config.yaml
conditioning: "class"
beta1: 0.95
one_sided: true
adamw_lr_other_params: 0.0016
Rows from block 4 of a small class-conditioned image diffusion model, named by matrix and row number. Rows with one number within an expert belong to one neuron, the router's apart. Each number is 128 + 32 x the weight over its row's rms, rounded and kept within 0 to 255. All counts start at 0. Numbers have three digits each.
Before each expert's rows are labels from the 100 images, of 14976 (inputs lightly noised), where the router gives the expert most weight on average: "responds to" is what is common among them. Only what is clearly more common there than usual is listed. The data: photos of arthropod specimens (BIOSCAN-5M). In brackets: how many of the 100.
# router: router (model.blocks.4.mlp.router.weight, 8x160, trained with AdamW), inputs 0-53
# gate: expert gate (model.blocks.4.mlp.gate, 8x160x160), inputs 0-53
# up: expert up (model.blocks.4.mlp.up, 8x160x160), inputs 0-53
# down: expert down (model.blocks.4.mlp.down, 8x160x160, transposed), outputs 0-53

# expert 4
responds to: order Hymenoptera (50)
router.4:152086143127111132137134147089111078118141136046120123196141118167138106079120125041165086117128115147187128134175121171084120152161117073128110137156159113107098
gate.0:110104055106105092131126134070116181171114160001115128148130128129111118129121110127119121127046124123077142093139091116138151137122143118109166138101134046115123
up.0:133143139143119144136076103131106145098136069201147171156215093103096122169122141120143123148187100125153090204121129144185126182139101153150123117182110212120129
down.0:141123055157116117125158107189102164155117096188157163134137149151129157088128125146121146143055107118159122211119171142181125095098115162115089153092118170103153
gate.1:179156160098200150136112126126081086176108104133105163085086144101145096092135191145158038192114161164105152097114124179045141089161141159094088107097144166112148
up.1:060189099194157142159143137131101149098060107182156127101158110167159133169163066100139117085143134120128130105178125186115154114121178162154111122122191140154148
down.1:107131111087140145176083126200107162131115144255126117171184120110134106080138132120153111099157124114040161069157164110099110125116123119117169104188123082118204
gate.2:143140063141189178110117128125164092181135092126151097132180130096141151068158117034112153114190100138086172180117117146165131136157131141138157150183108161142189
up.2:150078132131117141156153123090114167131088104126121113096088130099145138211118141213165114084086159162159107129139097130077133162129151141147126167127126144017134
down.2:063172060111161127137100115075065195174109129099155116099088121112139150000117162064142116142133114116111146108069113051089123120101100114125110101124122108124123
gate.3:106139111156104116140071096096105087161118047190126144122121081091117112086106165127124103198106140131182142177098154118152088119131143155066128068151111157081132
up.3:086185215171151174134161123089058127120114171091101117121082117113156170114156115077163188086123148107116117156086131136145073108133104108046152134181129088183200
down.3:170147110122150097126120181093060083141112145084110089110115114152132142097096114081060135194211148144127138123094112107093099148150133106105161129141118073115076
gate.4:141192100133113093169127099135131133158144118186132172135121094147120172105157157079138116121133126102052070119161150110147113145125154137140209132157096135096099
up.4:131209124113102100187069140129134131144178136139162140153129100126148177116151187127136157114160141090095071116147115103115103147083117128170182108208063136079112
down.4:106094077151091120151159138159023055174134140159131148112104163160130133106135081112128130110096135129121165140186152175149124120112125077101126140067111134114135
gate.5:111116206048120093142146098150131210096116143147117091132075149108136113169114110229126126076087142126150087119173142123122148129103121103136142129128144118116106
up.5:161117090076118138147121153105104191130131160155116152101133125112161101088104132207137110074139116137137127129202157136117167150120140126137134134113148132088161
down.5:145109116107140117156126122057080200101135102165120196098063108081135113118117144093136102158112151121100136075063125143134162187121144121168122112129153164149180
gate.6:197176129091122070095122108087127125096105195074124118117120103110154103133129130116100124147115123087150142123151117104079141143148144041121115146147164066134107
up.6:170176149156128110116137136128110112118091197143145178156131168142133098073113124143152114189121128100136139131122113105100126154137129020113117161110158111093084
down.6:069068102139134115126133133118073048147143177112066180069153132097099144178115104155137134114136130152157081087155107194205110100137131087070141131098142118140115
gate.7:169159135124140055115143168120121109147135122140118190155171114103108162137198137119195164115099133132133161153108070143089064113127123115086118115099085149106131
up.7:205146129101149093133132155131120117158144143092135190139179103116114205099194135093147142171137100104142176153080083084104076140119136146123143163082134113130076
down.7:162063106149117166157107172177175105082139095126145114159157108154141072186033101140077119144162133144164112120147097183172212176113128159174134111162118128125111
gate.8:155069112170159153142114137117113035158100134107133082095121107118161139152082160019125166193144159131096156136090126145121043136150139147116117100140131141112113
up.8:110150129163087107135101099118128092135162118157108134109173154131065122084128122125166148091151109080082113135162149060136134128139083086105092084153108111149159
down.8:189107174152115128112145126146126120095181146117136110117131133177105126167133114174146121188159121138155196172212118121176130123141133103167143122120098114136165
gate.9:105120073074172167156133083139162127182081093169121126128136099157080161060111130131123091109142121138097134135195129102157169144113094195080127110151109170091186
up.9:122114138146121105072127144089101109139162140057167158143134211111154153197133142146117166152124096085130095143052125174088141118114171151206137105084123108176081
down.9:118112172107135119105139133144219110023134122089094115140152140135114111130142138084130079163110117139080117075049128095072128142124140243110146116176116175154128
gate.10:131088139167161160113127112109116101148086094134116117086123152154073113141074128048125076118141143131111132093134151105141135051188109124104158105170150137132105
up.10:136117099174131161101133112092127075162098082110143135125170101157097145117090117033144117066202143132108163112109142118087130095148139100117153117181139149144129
down.10:162127099165161113103109104143127192106077141151127126099120130105049143107174140146147200118166143137091060100163174136098088188176131133144171149115161175138127
gate.11:086136073118095101169096155184170131168147121119111109146194132105090196120107140151150156130082135095101147081131178192128145157150105130107168086123093159151189
up.11:176091142131133086186122109112143089120122157122131176057140178122119153136127115067154134162076124112184144064122151132096124128162100097118156111158153138180097
down.11:165155110093146131123136091069037075159112117149113099072116125129116128111154138185133128126152138122135107142155100096153132112132104065125129156121151160144055
gate.12:157114146139116109145134137123176147167139094148169156101162169193118187168119185135157156174126089093065116116015158138144111142137122141126113114138167155163040
up.12:087159089132147136099134131166133099112070138162116146097134072106119093137092069158133134045104130117153169154232150116142141112149157146119152152057094118100205
down.12:116081189170153132111137145176255108116123157211165137080152144167117151064108189119106141112120126111101086132108132153090103138091148222093135127156131139143175
gate.13:114153110114128103075099150121120167161058151128117125183138088037141124108156128125133074165159114105091152174063121118155172160089196154100149156128186097066127
up.13:114134108160098204161158160153157158168177125134150161094127180195104144168051155083144174101117129159148112101178167141124077117131092116157101089117079154161144
down.13:173159194164117107168105145167160187096163085140112138120106099090130143201155138120133098115097120126105065108142164139126137150148128116155108135135104106112164
gate.14:167109086176084119140138142147113068144141102078118073139118111130103135154120173062107150053186144134142163123141132159099106065137126098108114125191120069128138
up.14:086164124094098177082150131100130144088153122116128131170180101180218121147147122174159151132092141096134105144090088143121137202101149159140078094140091118142196
down.14:061175127110093086141148118171184080158159094134138156140099124120188138101123121100121063125061129089130196102134115107133111109102120091109092134123102134111193
gate.15:101124115154131141182152122105116120159157106126112148077062143076119148051155147118157053211148164139145180110095127127133111147079134192141132130126113101089138
up.15:119157162105120119110143132112098139094110083093165129110126115180100105137119098188099204072081154145186061199122186103059136112139078140114083121156120146145081
down.15:203143114157115098125126109115137178135142099094177163043114130111165085126128147066163158103130166099167132101221148145147124125136169084151150121140135159110161
gate.16:181084178032105112137108118124122128139150093110149176141119123092124110140086100072143147108155108153124131162142114188098131134147135137124115145160137166110147
up.16:115140153190152115098144165035172097121126136112157222173170133145129129200121124103174132132133098099095157128030099128156124168123150140128130114133113145114175
down.16:043173129123139162125160095202147172132146146113137177163144145154099156073147120153146113114189132126068117169079170147246112091133128133105160118157149099118204
gate.17:154126012188123151103106105125077193046134097065189139212160107150141112113119181149103161128113128110155159138145108120157103154137146205148156128113106164138179
up.17:039146084173177170162108141150142134105099121111127123107178122093089128087128161165118089158127152137101200132210180144221164147100114122177141125121109159117088
down.17:145104238176129129128153119175206159202129102056132135140164155142117132202131108097150130125179132113111155103116142079119114103133142156112157118157137114142148

# expert 3
responds to: order Coleoptera (39)
router.3:007123135116103140118122141039169137122107098129135154190119111139121130131122125142144111109129122144164077121046103154241102115145123138104125115116110150106092
gate.0:186138135143154118140104163098129102153174121063114086056167145134148082076130163126113121098115120156152123123120165162020092140139101215122092110110118128091136
up.0:139096111117101146131141092158109156158125132131141186201154129113120109177098106167104084172133121135074113132116099129216118131142140069210097158101141169128146
down.0:126129198041113098100141104138143061152144110138150144255145136150156137137104139102159116150104152106147045141132097161118168131150130137166191108118133168107184
gate.1:114174134124164143145131116040209145255152149097161161129179179154069123147133119165129100086142128118104136176153133107164115137130152144143143170122107119156173
up.1:125142133130047149166115134126130128138103116100185154151093071101137088135056103106156124115139132142111111122154108161129204109105044122101111201111123135138125
down.1:154140120113197119126154169139111136137124152097195156174162094099101120130087079116134145140099147161136126120084147137139141133135174092079160214094109166126129
gate.2:108109243028154130108144079148086175099116151121119121051090177086096136121101112121122137111137132104130145113124114087099117120164106108142101123087161142075130
up.2:133118081123195128141114129178204017164130157197125070158137131062103140132113123141117109140169133122126113148229130081156149129128104050089154134091145089127082
down.2:154127189080123127160100107165154155157153126083102118156135136132146131092119158143126057145045141102134105117108111123173116107130126102118131114088125093175148
gate.3:146129179144147121063106122137138138160118130120138166110078146117139151077091126125121085144070140181114132121121128158102062103132116122126120197083091156095077
up.3:110139130159104109099107099095129125126070108154116191124106097139132150132084123093124073075091156175167172137133141146124055144113099159115141160072068120119148
down.3:117086113155149116105118161059150186084108154119091085074129127150099104050104146102116141226127142114147122155098141103145141138110117089096089148112080100145080
gate.4:091142112106168112148139113068194148251156135104186185102168168172090136125116126134181104100145139088100147143140115136168138149096163171121174154136132114171168
up.4:134138134109090124233181141111128121132149073139168121128102187104084115136095113108055119123132107116130119123140135112157102148125067117126158129097185187121138
down.4:141178109090145115081182123131110115111086100166170136126145152117136149117085118127072122158131120093174161141108114111130147159093201094124119116107053069135122
gate.5:133109253105119137122163110158076182131126124085133073050053122112131135162120128134111183106101152139151031118180097109050113082153112185128118160144136062125097
up.5:092159051181148121116165132028076121149093199134076101089125140105125115103132113180152159219127144129136112177154098123083155134117141116130132155125150024119188
down.5:210149114124129114131105090181153152206146066127134131062103142155140121228128141082152167125064123108157207111086129126045136131103126089156141132112109167148107
gate.6:119120109082174044082122138064192104208121160106118197145133160170104180127104143168146134085167114135079130140182089116181116141127093167115138147089130140120176
up.6:127156137141135180204137037113139154125115145157164107108143069099173150128120180090148106146106078139123160121149153082099197131187168133175146114145132123104140
down.6:161138108163100073199132088117189162117158110148133165111161180123160150107114143144105134115124164135099160145080171057167093150090177154079149144085117169169121
gate.7:171126147103106173066139139102152104135120112140190122111124164091146115139066144123132121131119084111116134114118179140128128127142149130149070123086190122173133
up.7:113107130163137107185164072142084177104135142154081134185119096131116148129208140129088120120144181160127111117143095100101097150129100101151202117172068096088125
down.7:156144145165170167182105071160214149094142154135163099099169166052098078152095131131135123088098160098087074121140098117118140098128085156084178146090101114064143
gate.8:154170126109179134164131119080233151237151149107134163101152183153093156105121144138103115123125120127088122158135103106146159141117158155151170161136156139127178
up.8:145088111118059145106092080155120119128185129133098127139094189098144165141079066199094139138167146170125140134108091120092134091091060116187133109186124089116149
down.8:111108145113208161131066162095122140096069177124134156110129148053076123095098111161089148105169146174126127121154118109112147077148137101185133080202169161142145
gate.9:081144115012138114145171113120162183181163124121121201145132153183085182150104092104126128100121145131079102129149124152198162099156119146177122156099134162098205
up.9:118203119092051071101126169101128151135143130139120132165115136129134195165129160150148127123147143090076095105198180178120145148105118139178112102141152141088144
down.9:155047121115069185136143172114178133069153147120138162161138134122129070083139114091122143082119138152081111111090180144137086118129111134081125107136159167092140
gate.10:126051132125133129103172142160122153140091156082170152148027158114100083165151151180135073122094131132170238096137130091102114127076130098122120160106098060131120
up.10:159062104171107148146123126134065167134144119118177135095092149129103090103124153145105095171094132136145228086207124104108106159081111129160142110133104116156135
down.10:148183158186128133098144104124177131164129096027138160073114134141109114133133147117137114098109121135135215125143117131054130155124146104146123134152137178121082
gate.11:142120255162134142136108157149130103133104110120124120168140143116120119178113138082145136173157115125143082113193131136076144122137140073143080129155138122154105
up.11:137103180139131167148183127099148038102141120192115105028117136136127168072116097091124139119153154139152149085131113104148130092144091154154102118164107135109092
down.11:094179053180109139095139116216164183045138140126154097016135143127137146221123114173120161165139117128150121160117148133181116061130120161102134127138137123087136
gate.12:109107220134147148113170074082059162131123167096156097145166092121087107063157105122132155145130145140128070144188147141093167142140117127162125124138082073077070
up.12:051130137187129089125122084108078200144131114156159129159111112141096114107122160135109110133177152123139157120228137155165114116094125119150118104138102091134103
down.12:067177142160123102126128100153107096199159081072136201190123125133118119135125148143136102133136113106103072128072123124133131155131110148133130124149125130119060
gate.13:139080110112197125130138106136141128177126122132133191094182144183119089114139143111153108087045131107097124123127124134112125131144179148102127174124134139131188
up.13:151208154123104178103166130065085095126146175124154084103172073056149155157092100103071139125160117172100176154130142120096125091178109122124069103149146158110122
down.13:119123127149117169103133124147143133140158144121143153156103137127080179115143129130071129197104141117125136130178126178167110110116119189115152145132108090088097
gate.14:125116204099145102130105115144142173142108130158079115197060139122125111194135129119132134178117142127113072123123143160096119083127123002094142122188133122101058
up.14:098095155146100108188139160078132125113100142152129135141125121154133083015110161156127126115132120135140191141090137100113124171119111137133081160127142045103165
down.14:020151150052105114120135148020063102165108096104164163119123115103149145070132140114105113088125112097092132128158099049169099131130128143130148129170130079093017
gate.15:186133126110135145127155110134086101162071113092119111081105123119093157081134141141122157112035077139125159139127151143108145070134139144113085119119158132049132
up.15:089111197154085146143083098098137146097083130128133153136097160086178116185092104133121110134196179142168088105136103070108117133103076117152139113147109111140131
down.15:179108086099119187142128119115175156175129111104150022205164106119117165074101158170108144132113159109136173093048109073202144112149175069177135099123132133150150
gate.16:120089122095150087107110160153121121158123104158097130095111155203027154118106111188128105160102175181155151142172109127135144106147079121170060172116179142152154
up.16:098095142109170089102141192136156169147099102168138132110137173179080168146112133132096091148090169175118109077140113092068128125117055115165065198141176116201154
down.16:076175126120142176052141193177086096171106112159188193078132119089084138094137153101145135185154150062159154113093103132145144119147070089121084093130161091136094
gate.17:122079196078158115129145129130117094029097171068146088105107113112133134216160065159149145070117110101104089125111110129107147105152107110116135163110218101117061
up.17:121142096107112162134078115146069181173135097120134161096127088069120110046146124125111170155148104136124255160142119166168091098107138180096111121154103157153203
down.17:159172141099114130145134129081085201058127100151174096097109130137154128125141150034137184095152115108161199133197142064036141138117145121168111131165121132106165

# expert 0
responds to: order Hemiptera (41)
router.0:112087117119092144123119146090109146125123126091143144221131114133137127045111127123143077097128133139167107124080125112170136135147117095102117121090126119093079
gate.0:200131111221165112084115134073192116179100129101154139099167111122111137137163134141134150180111138103097178144164122085152126128120140197126136124114117146139154
up.0:105116106087106138103083177097124154139115148132125107089140180139097146143036130087113124119072149159125139174127187155099193114150182124161081061096144111150137
down.0:126133133102088120106189188110125154114111167116127139103142076112111107119216135147146144134157143082134133158134198173146067141168201127108096171159179122152129
gate.1:125110139255147128146112144098170157167127165164140185144134121089110155150146120135125099158138119139102162134178145047152111160108128131109141111152100155163084
up.1:128147168219083117108104178105126060114158089175144086143163114115177148180140123134160129117144155122107108107173107054135133158136124174128119137148122183114095
down.1:151085047185097112128182181140118030125151116111118175085175140158124081099130129122134102062093119103067064113178136085145116141138104173148098153133103140122108
gate.2:116170129168147157112157157135183152255107175144108160124183149152102119181121165111160122115131105104071160157146137150222124120131153130164150169147097121138191
up.2:112094135105153148098100142147123097141121151116079159113117095133130080119094199119186177133153152121147139131110075103112125103124200122203122107102144115206136
down.2:142147144075121115150116111126084116130123119089052074097131123107117076160143142111125126093124103119125129140181174151156112091127087122164145140096149190149127
gate.3:192133199102092108145107143158101127194150114112165157170140122101108123116110134105125088219110136118142069111120134113052118125171126163074132125134099099077121
up.3:160161126121108092075174116144145118107105148148162076000119130129172124123143100151105187121084142135116074157122075152171121132101119139152141134139184116141145
down.3:211067252128129152109136133126100142098146157231111119135172141184108146147113131096134134132120107131124174119093096176144121109125156089118128106112151131144119
gate.4:136161116116092112143179088067163119194130151107117153074115097137109099132113159108154171142115128185096105120123151088202171132171098156132161105113164080130142
up.4:141086119127118101136108144134109152122110159119093112105135162142109162128153083122081071115136129129110149126151120159094122135116142093159084159168151088107116
down.4:143148074121146123125099122138194159094167143185161164114132115076158143199109130111152163062098160168120128124127079178156119110151141150104135076103117101130127
gate.5:143144147150193212133181173163172171150117085148122163043136078130090116156099112123134085133147168086154105124173163146139157108108099157184122187132153157125138
up.5:154082101181084071103090096125109135124160138130153150170086113144166075141132125131069145137119160172134124135095163129115051084119139126093142116098103108113107
down.5:083108126132106125122109141103108072135099103212142118220118140093135131141161133137102130199046137175098154119096112142146092142130114110104114073091136103138076
gate.6:142131149149123142126108136181048093084132084094106128202142143093101113190133167065102149139127121149122163149157099115193161111153126093150107148130128127158093
up.6:181130162099152094107124106150123177136136163107203186160132115108137110183147101154108141095112095099108156113153135094108112183114139106143148130092110169135073
down.6:115131054086111164118123127157145113189123071132193131175141153137160128099133120073125125142123104105176137147193118165115111120097129149130126148122125133113135
gate.7:112068089118145101127102107186187160167151129132202145145149076114098139000120145083123125125101142111099171153158186138119124123156113168131119118108111181131158
up.7:167164152083081073136078118095138173125137194105185134159137062074149140115137176103131113180178143106093126130115156108126160129074132134140097129187087082130102
down.7:172104100106063200136184125078079150142130186111102128143134204166165111104127079153128157188096123154086136122107130121138115127080145090127116124080088080135111
gate.8:110124120218084145130151128090092134181133193086122108178027145150165116082169148194135133137111161127110135089052145107115151118123116138137136119099098058101151
up.8:139147174137153136130092122048153074097121070211073092051194119116143135118111113120120178071165091154104067142060115150202154119153117177144103140124151172153151
down.8:130134076057124092135143155090110124008119084114138127171132100119135127081143124170112109135100124105161142159209128130097136136130149108130115104117174145087143
gate.9:105199147126134129091062097183118120149093089130165157124148086144088128143189191061148123114121108190131084162120136150094126090154113122097128149096155147138134
up.9:117188136169171158098054092208175101128099123130139160187141086118060116134166159078104139146134133185131129131142150103101123089150101124127106106113131130154143
down.9:107062146150124140097183111167085098139085121152087057115136148114077131121066112173117136100123097083180095125111126104120132157138117113127101141154177100172104
gate.10:131114189177096139146106129172139111175126087118091087166188148100119115190127163105125111150122151108125140176108152162119101097153184119102165131082096152105138
up.10:122086159122139081188179120160127134125121105135114115148194187122136151179128124107114163134143184070136126108149107114138108121142185124126173127068100141083101
down.10:136157150111132163169107101090060122139126132124116093144210065110134115134166122146146106111121159186149130134121089102126173151130175093137171123169113162076057
gate.11:113119090092140130116135171135172181133116116122111123137186134116110102112114128171115175078129094141093130166170157153122167173143110231192168142103152156120243
up.11:175131071156157123110092133174192213075128082162131114189151101158159176154147147135126121123150094122089093149080186117125125115082141111134129086073135160134106
down.11:178138175136124126144139123150255182109123072128170153194142151132154109172131123104118141068148131137097104157144175132123110160151115169129134118173137132122163
gate.12:110069111149168189210138173125100092139177120086132150093137158158103124168065124122131117093084137158165151092168144158143130116135105120149147110124114138163116
up.12:104034098131176123186152120207146124166187108104108143095153143145100116156080120116126103115086141156116124095167141175169139141143114142147154110099103156132147
down.12:109144113090157074202097141115072127145173119122096107076122100078082129145197111152124123046137146108139114088149140158168117133139098102092146139107131172138121
gate.13:120154117185139104138123111044152129188106121098137163123180130139125107120144119141115127058141118157056128153141109111212120128165099174118111136079146106160137
up.13:126153115144164056143096164191082144146131152133109059146169150120044120105106103088114161053125125089096117158082078123178177105169152194132116097078154140101130
down.13:130115163127170144140157143217050133106127197109126178109167119130101140132134131133138107016129136133131111165170086117112071125165131207097118141168140127113145
gate.14:124112143088155137151181149064136125120079159056150166093067156121133124148130103149148122160126169173146181144122123097172145119159108145161106155086141050088137
up.14:137096122152106145119053156133105059128123058186124089193197090149110119157122142062142102067136106116128109128099129214129128099172133142116109104108129219120160
down.14:123055110110141090122121133170072133202096142190159100101101127139125142091118120079127138098150154139130103120123137112037113126144134148092116123153152064153157
gate.15:164111175059139094146098142167185138126156142110181101141211085117104154107161169103133149103119087109136133161132158135090122101139115170127149128175141187147177
up.15:084156125161138180114139106136126072135110130116160118143092098137187098152110095130119165141117098108141141165111072123114118147140160120160057109042130113090150
down.15:113108124137137076111125133140150062109117115122066163146097166101186145144129164129144090127140108136160162179158088162129150107152182151117067130210130139104172
gate.16:105106136175145147130122140105140116170119110117152159164147116055158103127169123157161139074143120143105146169109137173134114158157101130159130142117136165092175
up.16:147149144150098088072154104181138131134123164137106112132137163173146141135144115118074143123081130129139138100103161064165101115081142121099107086138079141166179
down.16:133100129147091168098111112158167114138133167159158136142140091066149114167145131175178122148165106134146127117156140085130167126081144117171105168096065141170158
gate.17:004190038103134125140119144095147100035143088216131115098194126183117131130106134125125133133188137099106112101153137109180138151123159153142141124127156135140204
up.17:174170001114098120117123130102165137021118082102091142168140130094085136089143119133102180118109101151084047130139140197156110068121143228127141116124117207140142
down.17:183046155183102130111150132086179114089110154099078165167140123159103122166132108123142147124153120149097096121084118143098139158117149169136151131136118142170120

# expert 6
responds to: order Coleoptera (42)
router.6:226164080153174107140125117146126122120142151150136107074117167115147151177120131186140159174051099121066175202172151130141120128152124108117150118094111120134133
gate.0:122117146112149094124112128111142142168103104128125123124138135106119139123135097057185144127119172114107108104116216161172128181156138148147098158119053138144122
up.0:103198072147165130131148093104158092177128115119115164094140127136115151187139146085149122116159150116138138137112182202152141163166152157114164119121120143106128
down.0:169094099092135102168086114130129102112181129146121084130099111091117124073156108117106167115099086105097109145147049135134135148108104134135127143123141132166080
gate.1:112130133114130112102151113096136140159059117097080120111142092159192209142106098104086176089159233167118143142098157111141147158159155093027092147122140115134124
up.1:109145074122119160147119135090160130186107073135067166119152106144156206159110122140088146127166185142131181166062151105172131179155154140033140159096133150126156
down.1:185144174134175119181132129107132153145110187116146125111127106084121138070102130133093131119186093134083134154191114151105195130133069066093116125154156151109107
gate.2:135159117142118203099163200111149111146148139106109140160144060144140141103180143104126097113120164070108129161129106156133151143199129162048143081124185119118126
up.2:121077171096104124101088090177058099069131057145136091112090134109141059097063085155125133154096157160150157089155137082174106092090082161149077131065097145149125
down.2:134125070081143079161124146106074164153089117157126076084129148102096132119139152081147163145157133145089143118030105078034128172144117126193158143173141103080148
gate.3:090148048109096112129098095128186099180149132153127172157174152172119113105098141116134129111073063142114170177131126085152161133092141129159133131126193162135109
up.3:145114185138085154140116117156121105143149152132114153100102115115128149112127139130181169125046161128102119159126117118124187101106184129152111214160103093156132
down.3:124148056099157114122085181134090105022120170142091113093150117092132129124074108156161129137126137152143109116161124138114154122178144164138131197110112110106167
gate.4:094188116160157106170130150087209145228121157132130210163185129162099160149108132109119126120172148116088103156125089156191112173134154169133118137162135110160171
up.4:114120131105087075128104190130130119127150136121179117128160148124157118138130165164141097141115243098175126171135118120162068115170129125136089173102134175102146
down.4:130136128098145070078115088116158139128076133142138137112117131101123135145130122096146150165063032091136139182117115121072099169094106132171136153104185163120157
gate.5:038182065097123156147140157125210151231118122137173194155180167163074157155098136160129114121161111122108141135120132136188160124117186127139153120153157142189129
up.5:134126158144148080134121131116122151141104135115139135113114146127105145133143203072155135125122224145135146142177067161132219173121203100178094050131083137152134
down.5:102179047142120125141115125125063118123130065121110175123152155154087127103154197119104131160149034122146143199077168156197159125137067078112154089136136099115112
gate.6:102084099138147068129122158151133110165098125148164154125112165134164176108135179169150126133146065121150141170138156103117159124143134156150070088105092124230137
up.6:160139178128089159124085118125074128091149102205118115136166073100118059106154092083133113143098118141142153124144050087101151122091120152082109165127134125091109
down.6:173101083158122157118126073189175115139061085126126130149111105126135139111090114116149123190090061139123114140134159176104130182166127116125110162124040134158128
gate.7:107133068122180143137123171093126128190147110103157106108206149149114110150093108138122143110140117095073162152089115176119095194115186173162091165210142144119135
up.7:115109140164121137131109090064152102151145122094156081159129103142177140101032126126118177103095116188077138160140091165169099134149108093180123154147122126119087
down.7:093118165122135091121139141059153149113117141096128186114106134172121103106112080135105022119099105159137074167136134121122127136135095069116162141123161152137105
gate.8:140135133150084154113094179081128131159126131125131130123141133166154140184092153098174134180126130148096122121163079168088094104200072142126081123044095155163111
up.8:110097116093123096149125082155104162153087138122131144146123175126141136130150098131080145084128114101117185156115162108187181100100154105136146142155145132097089
down.8:136048148102121153150152128129201144116112078092141165111116151143116168144073073104130141147153183100094040137107113184091103063164164053119170113082186145143133
gate.9:185124126203159156151160177080133142196167190128091123144117124108114111095081152094090158112093117163087091145093123143152146117157132153177200105099134151105122
up.9:193076165209117142129103144104130133147135092169140113169160151114129160054127152121098099126057092150113105127120139119140201110146140144140104158156118140105142
down.9:192141142045146119133111175126055116201120148065135158094130111149129112088134130083118154127135109157124200120136110135051129102108137152165184157191146107137118
gate.10:159174082132099147133170119142125111127058119090160132094055140126144131141137100140127116115116125105126184151153221140090056149077187182141129180117150118121147
up.10:152159153173088082106104153140098063150074134134195120124128108129130160181092108140118166158118070119079081224173149086106093104145140142164129106114112163102180
down.10:164152072120192146096114115081058110046145167254162122143140135117116089144145146176126127158149120127106222139119111067162105111105129245140136104129128162150122
gate.11:091166058147147131128126142121155126205150126134102204164181160141072138126114111136160043106081099128047142150148134168170161112130152173155136141098149124133151
up.11:142171146125075155191124063112133102151124106109177123131172137103149140136084109125144167109139188076100144084113156119135133155087107126093139153151160087078110
down.11:116113098109171129142135144118158099126152096051165180132080156137094138089114127168106124156093038082097089111159119096153093160142164101084132130146107135122076
gate.12:101130254179171149122110107045156073177113120096157127126141094118153096122148109077165131130100119108144121097145141127048108093182133138098100122118098175084143
up.12:108134045079075131109126150175079181111115091128113120147123138132114124093144075177109121119150113121138150116087132128214109200102108157161113106110164087194152
down.12:154043112084106147159087140069176071131140118135077141177104110084118093146117136097121119166117127138100089076102147153113166165132139128170138144128118139158097
gate.13:171097164161150139115141166138136171148084108142137132138102111088121170180139102103078109131120136149117073071135095139090124086105126141126177113152161112103126
up.13:142101137171097185095129145139086085144087162092135205134151116171110146085100169168117146113116107162105123066143100165124081074166125143115111178121149113064224
down.13:190150112076123161098158123150056144130112137147133195142173130123103134163146143120136131136142091146120177151120147115250095102120127192104117131145176132074078
gate.14:108127216154145150118097071108095110179123127161135164105185125117147195130115148112161143127123099158124088129114105075177086129196113161117083129109127146090204
up.14:113112145112163131116131138141160148145119074188148115135181109109110152148093244156080182097125148162120090072171123127157076136139109123081075131169144144122168
down.14:104122179108165084142158110073121122180113161084134142160131145117140135151125124142094151109121197144119103100142107062100148177125113073177104111128134093131105
gate.15:126169139095115149133201189171124136180122103125108165126073119127111046095088105149168053121098110116146092127132173098152127184135188109115171073163105150197080
up.15:116133169109185159133144100118136140139093122163045076071112171060073074103066130152128150160084112181178103091093142121101145143181195142117138113158122181134140
down.15:143115137150124135094122165051131092117183092169097139159144143121085129120174111110136085145160115192125168175100133137108147111166119192147157149161108198130092
gate.16:107119096093113153095131145104152102092167153078181164195143149161113119184141109163092136094146107123192075154140111139126144140074143073156125129140111063117195
up.16:103151141137145122106081137126084142145130147233149138034167115109128101115125153141118085130149101093140231150103140072143155172111137193171126122142147141139165
down.16:123151110148142140126144126141080165176150143152133040021150140132127159180139131133135198066122118128191185133138142064178131067104137161107097115112139163122190
gate.17:131100111073064108171099146114089142195111158138133129126133129066155107150149165132149144158169127079135097118117153153145074149148167172130073149100126163104106
up.17:121150130114129096184117117122118152123086126095166144132104141102176148160126184158049094117125152094190149169123178135120089122105159137163078163127077126162086
down.17:060139182073098146161151139166113044125128147147154097148151164106143159152090119151123095068115097140143138174102118106156201091157133170172097093111159185096079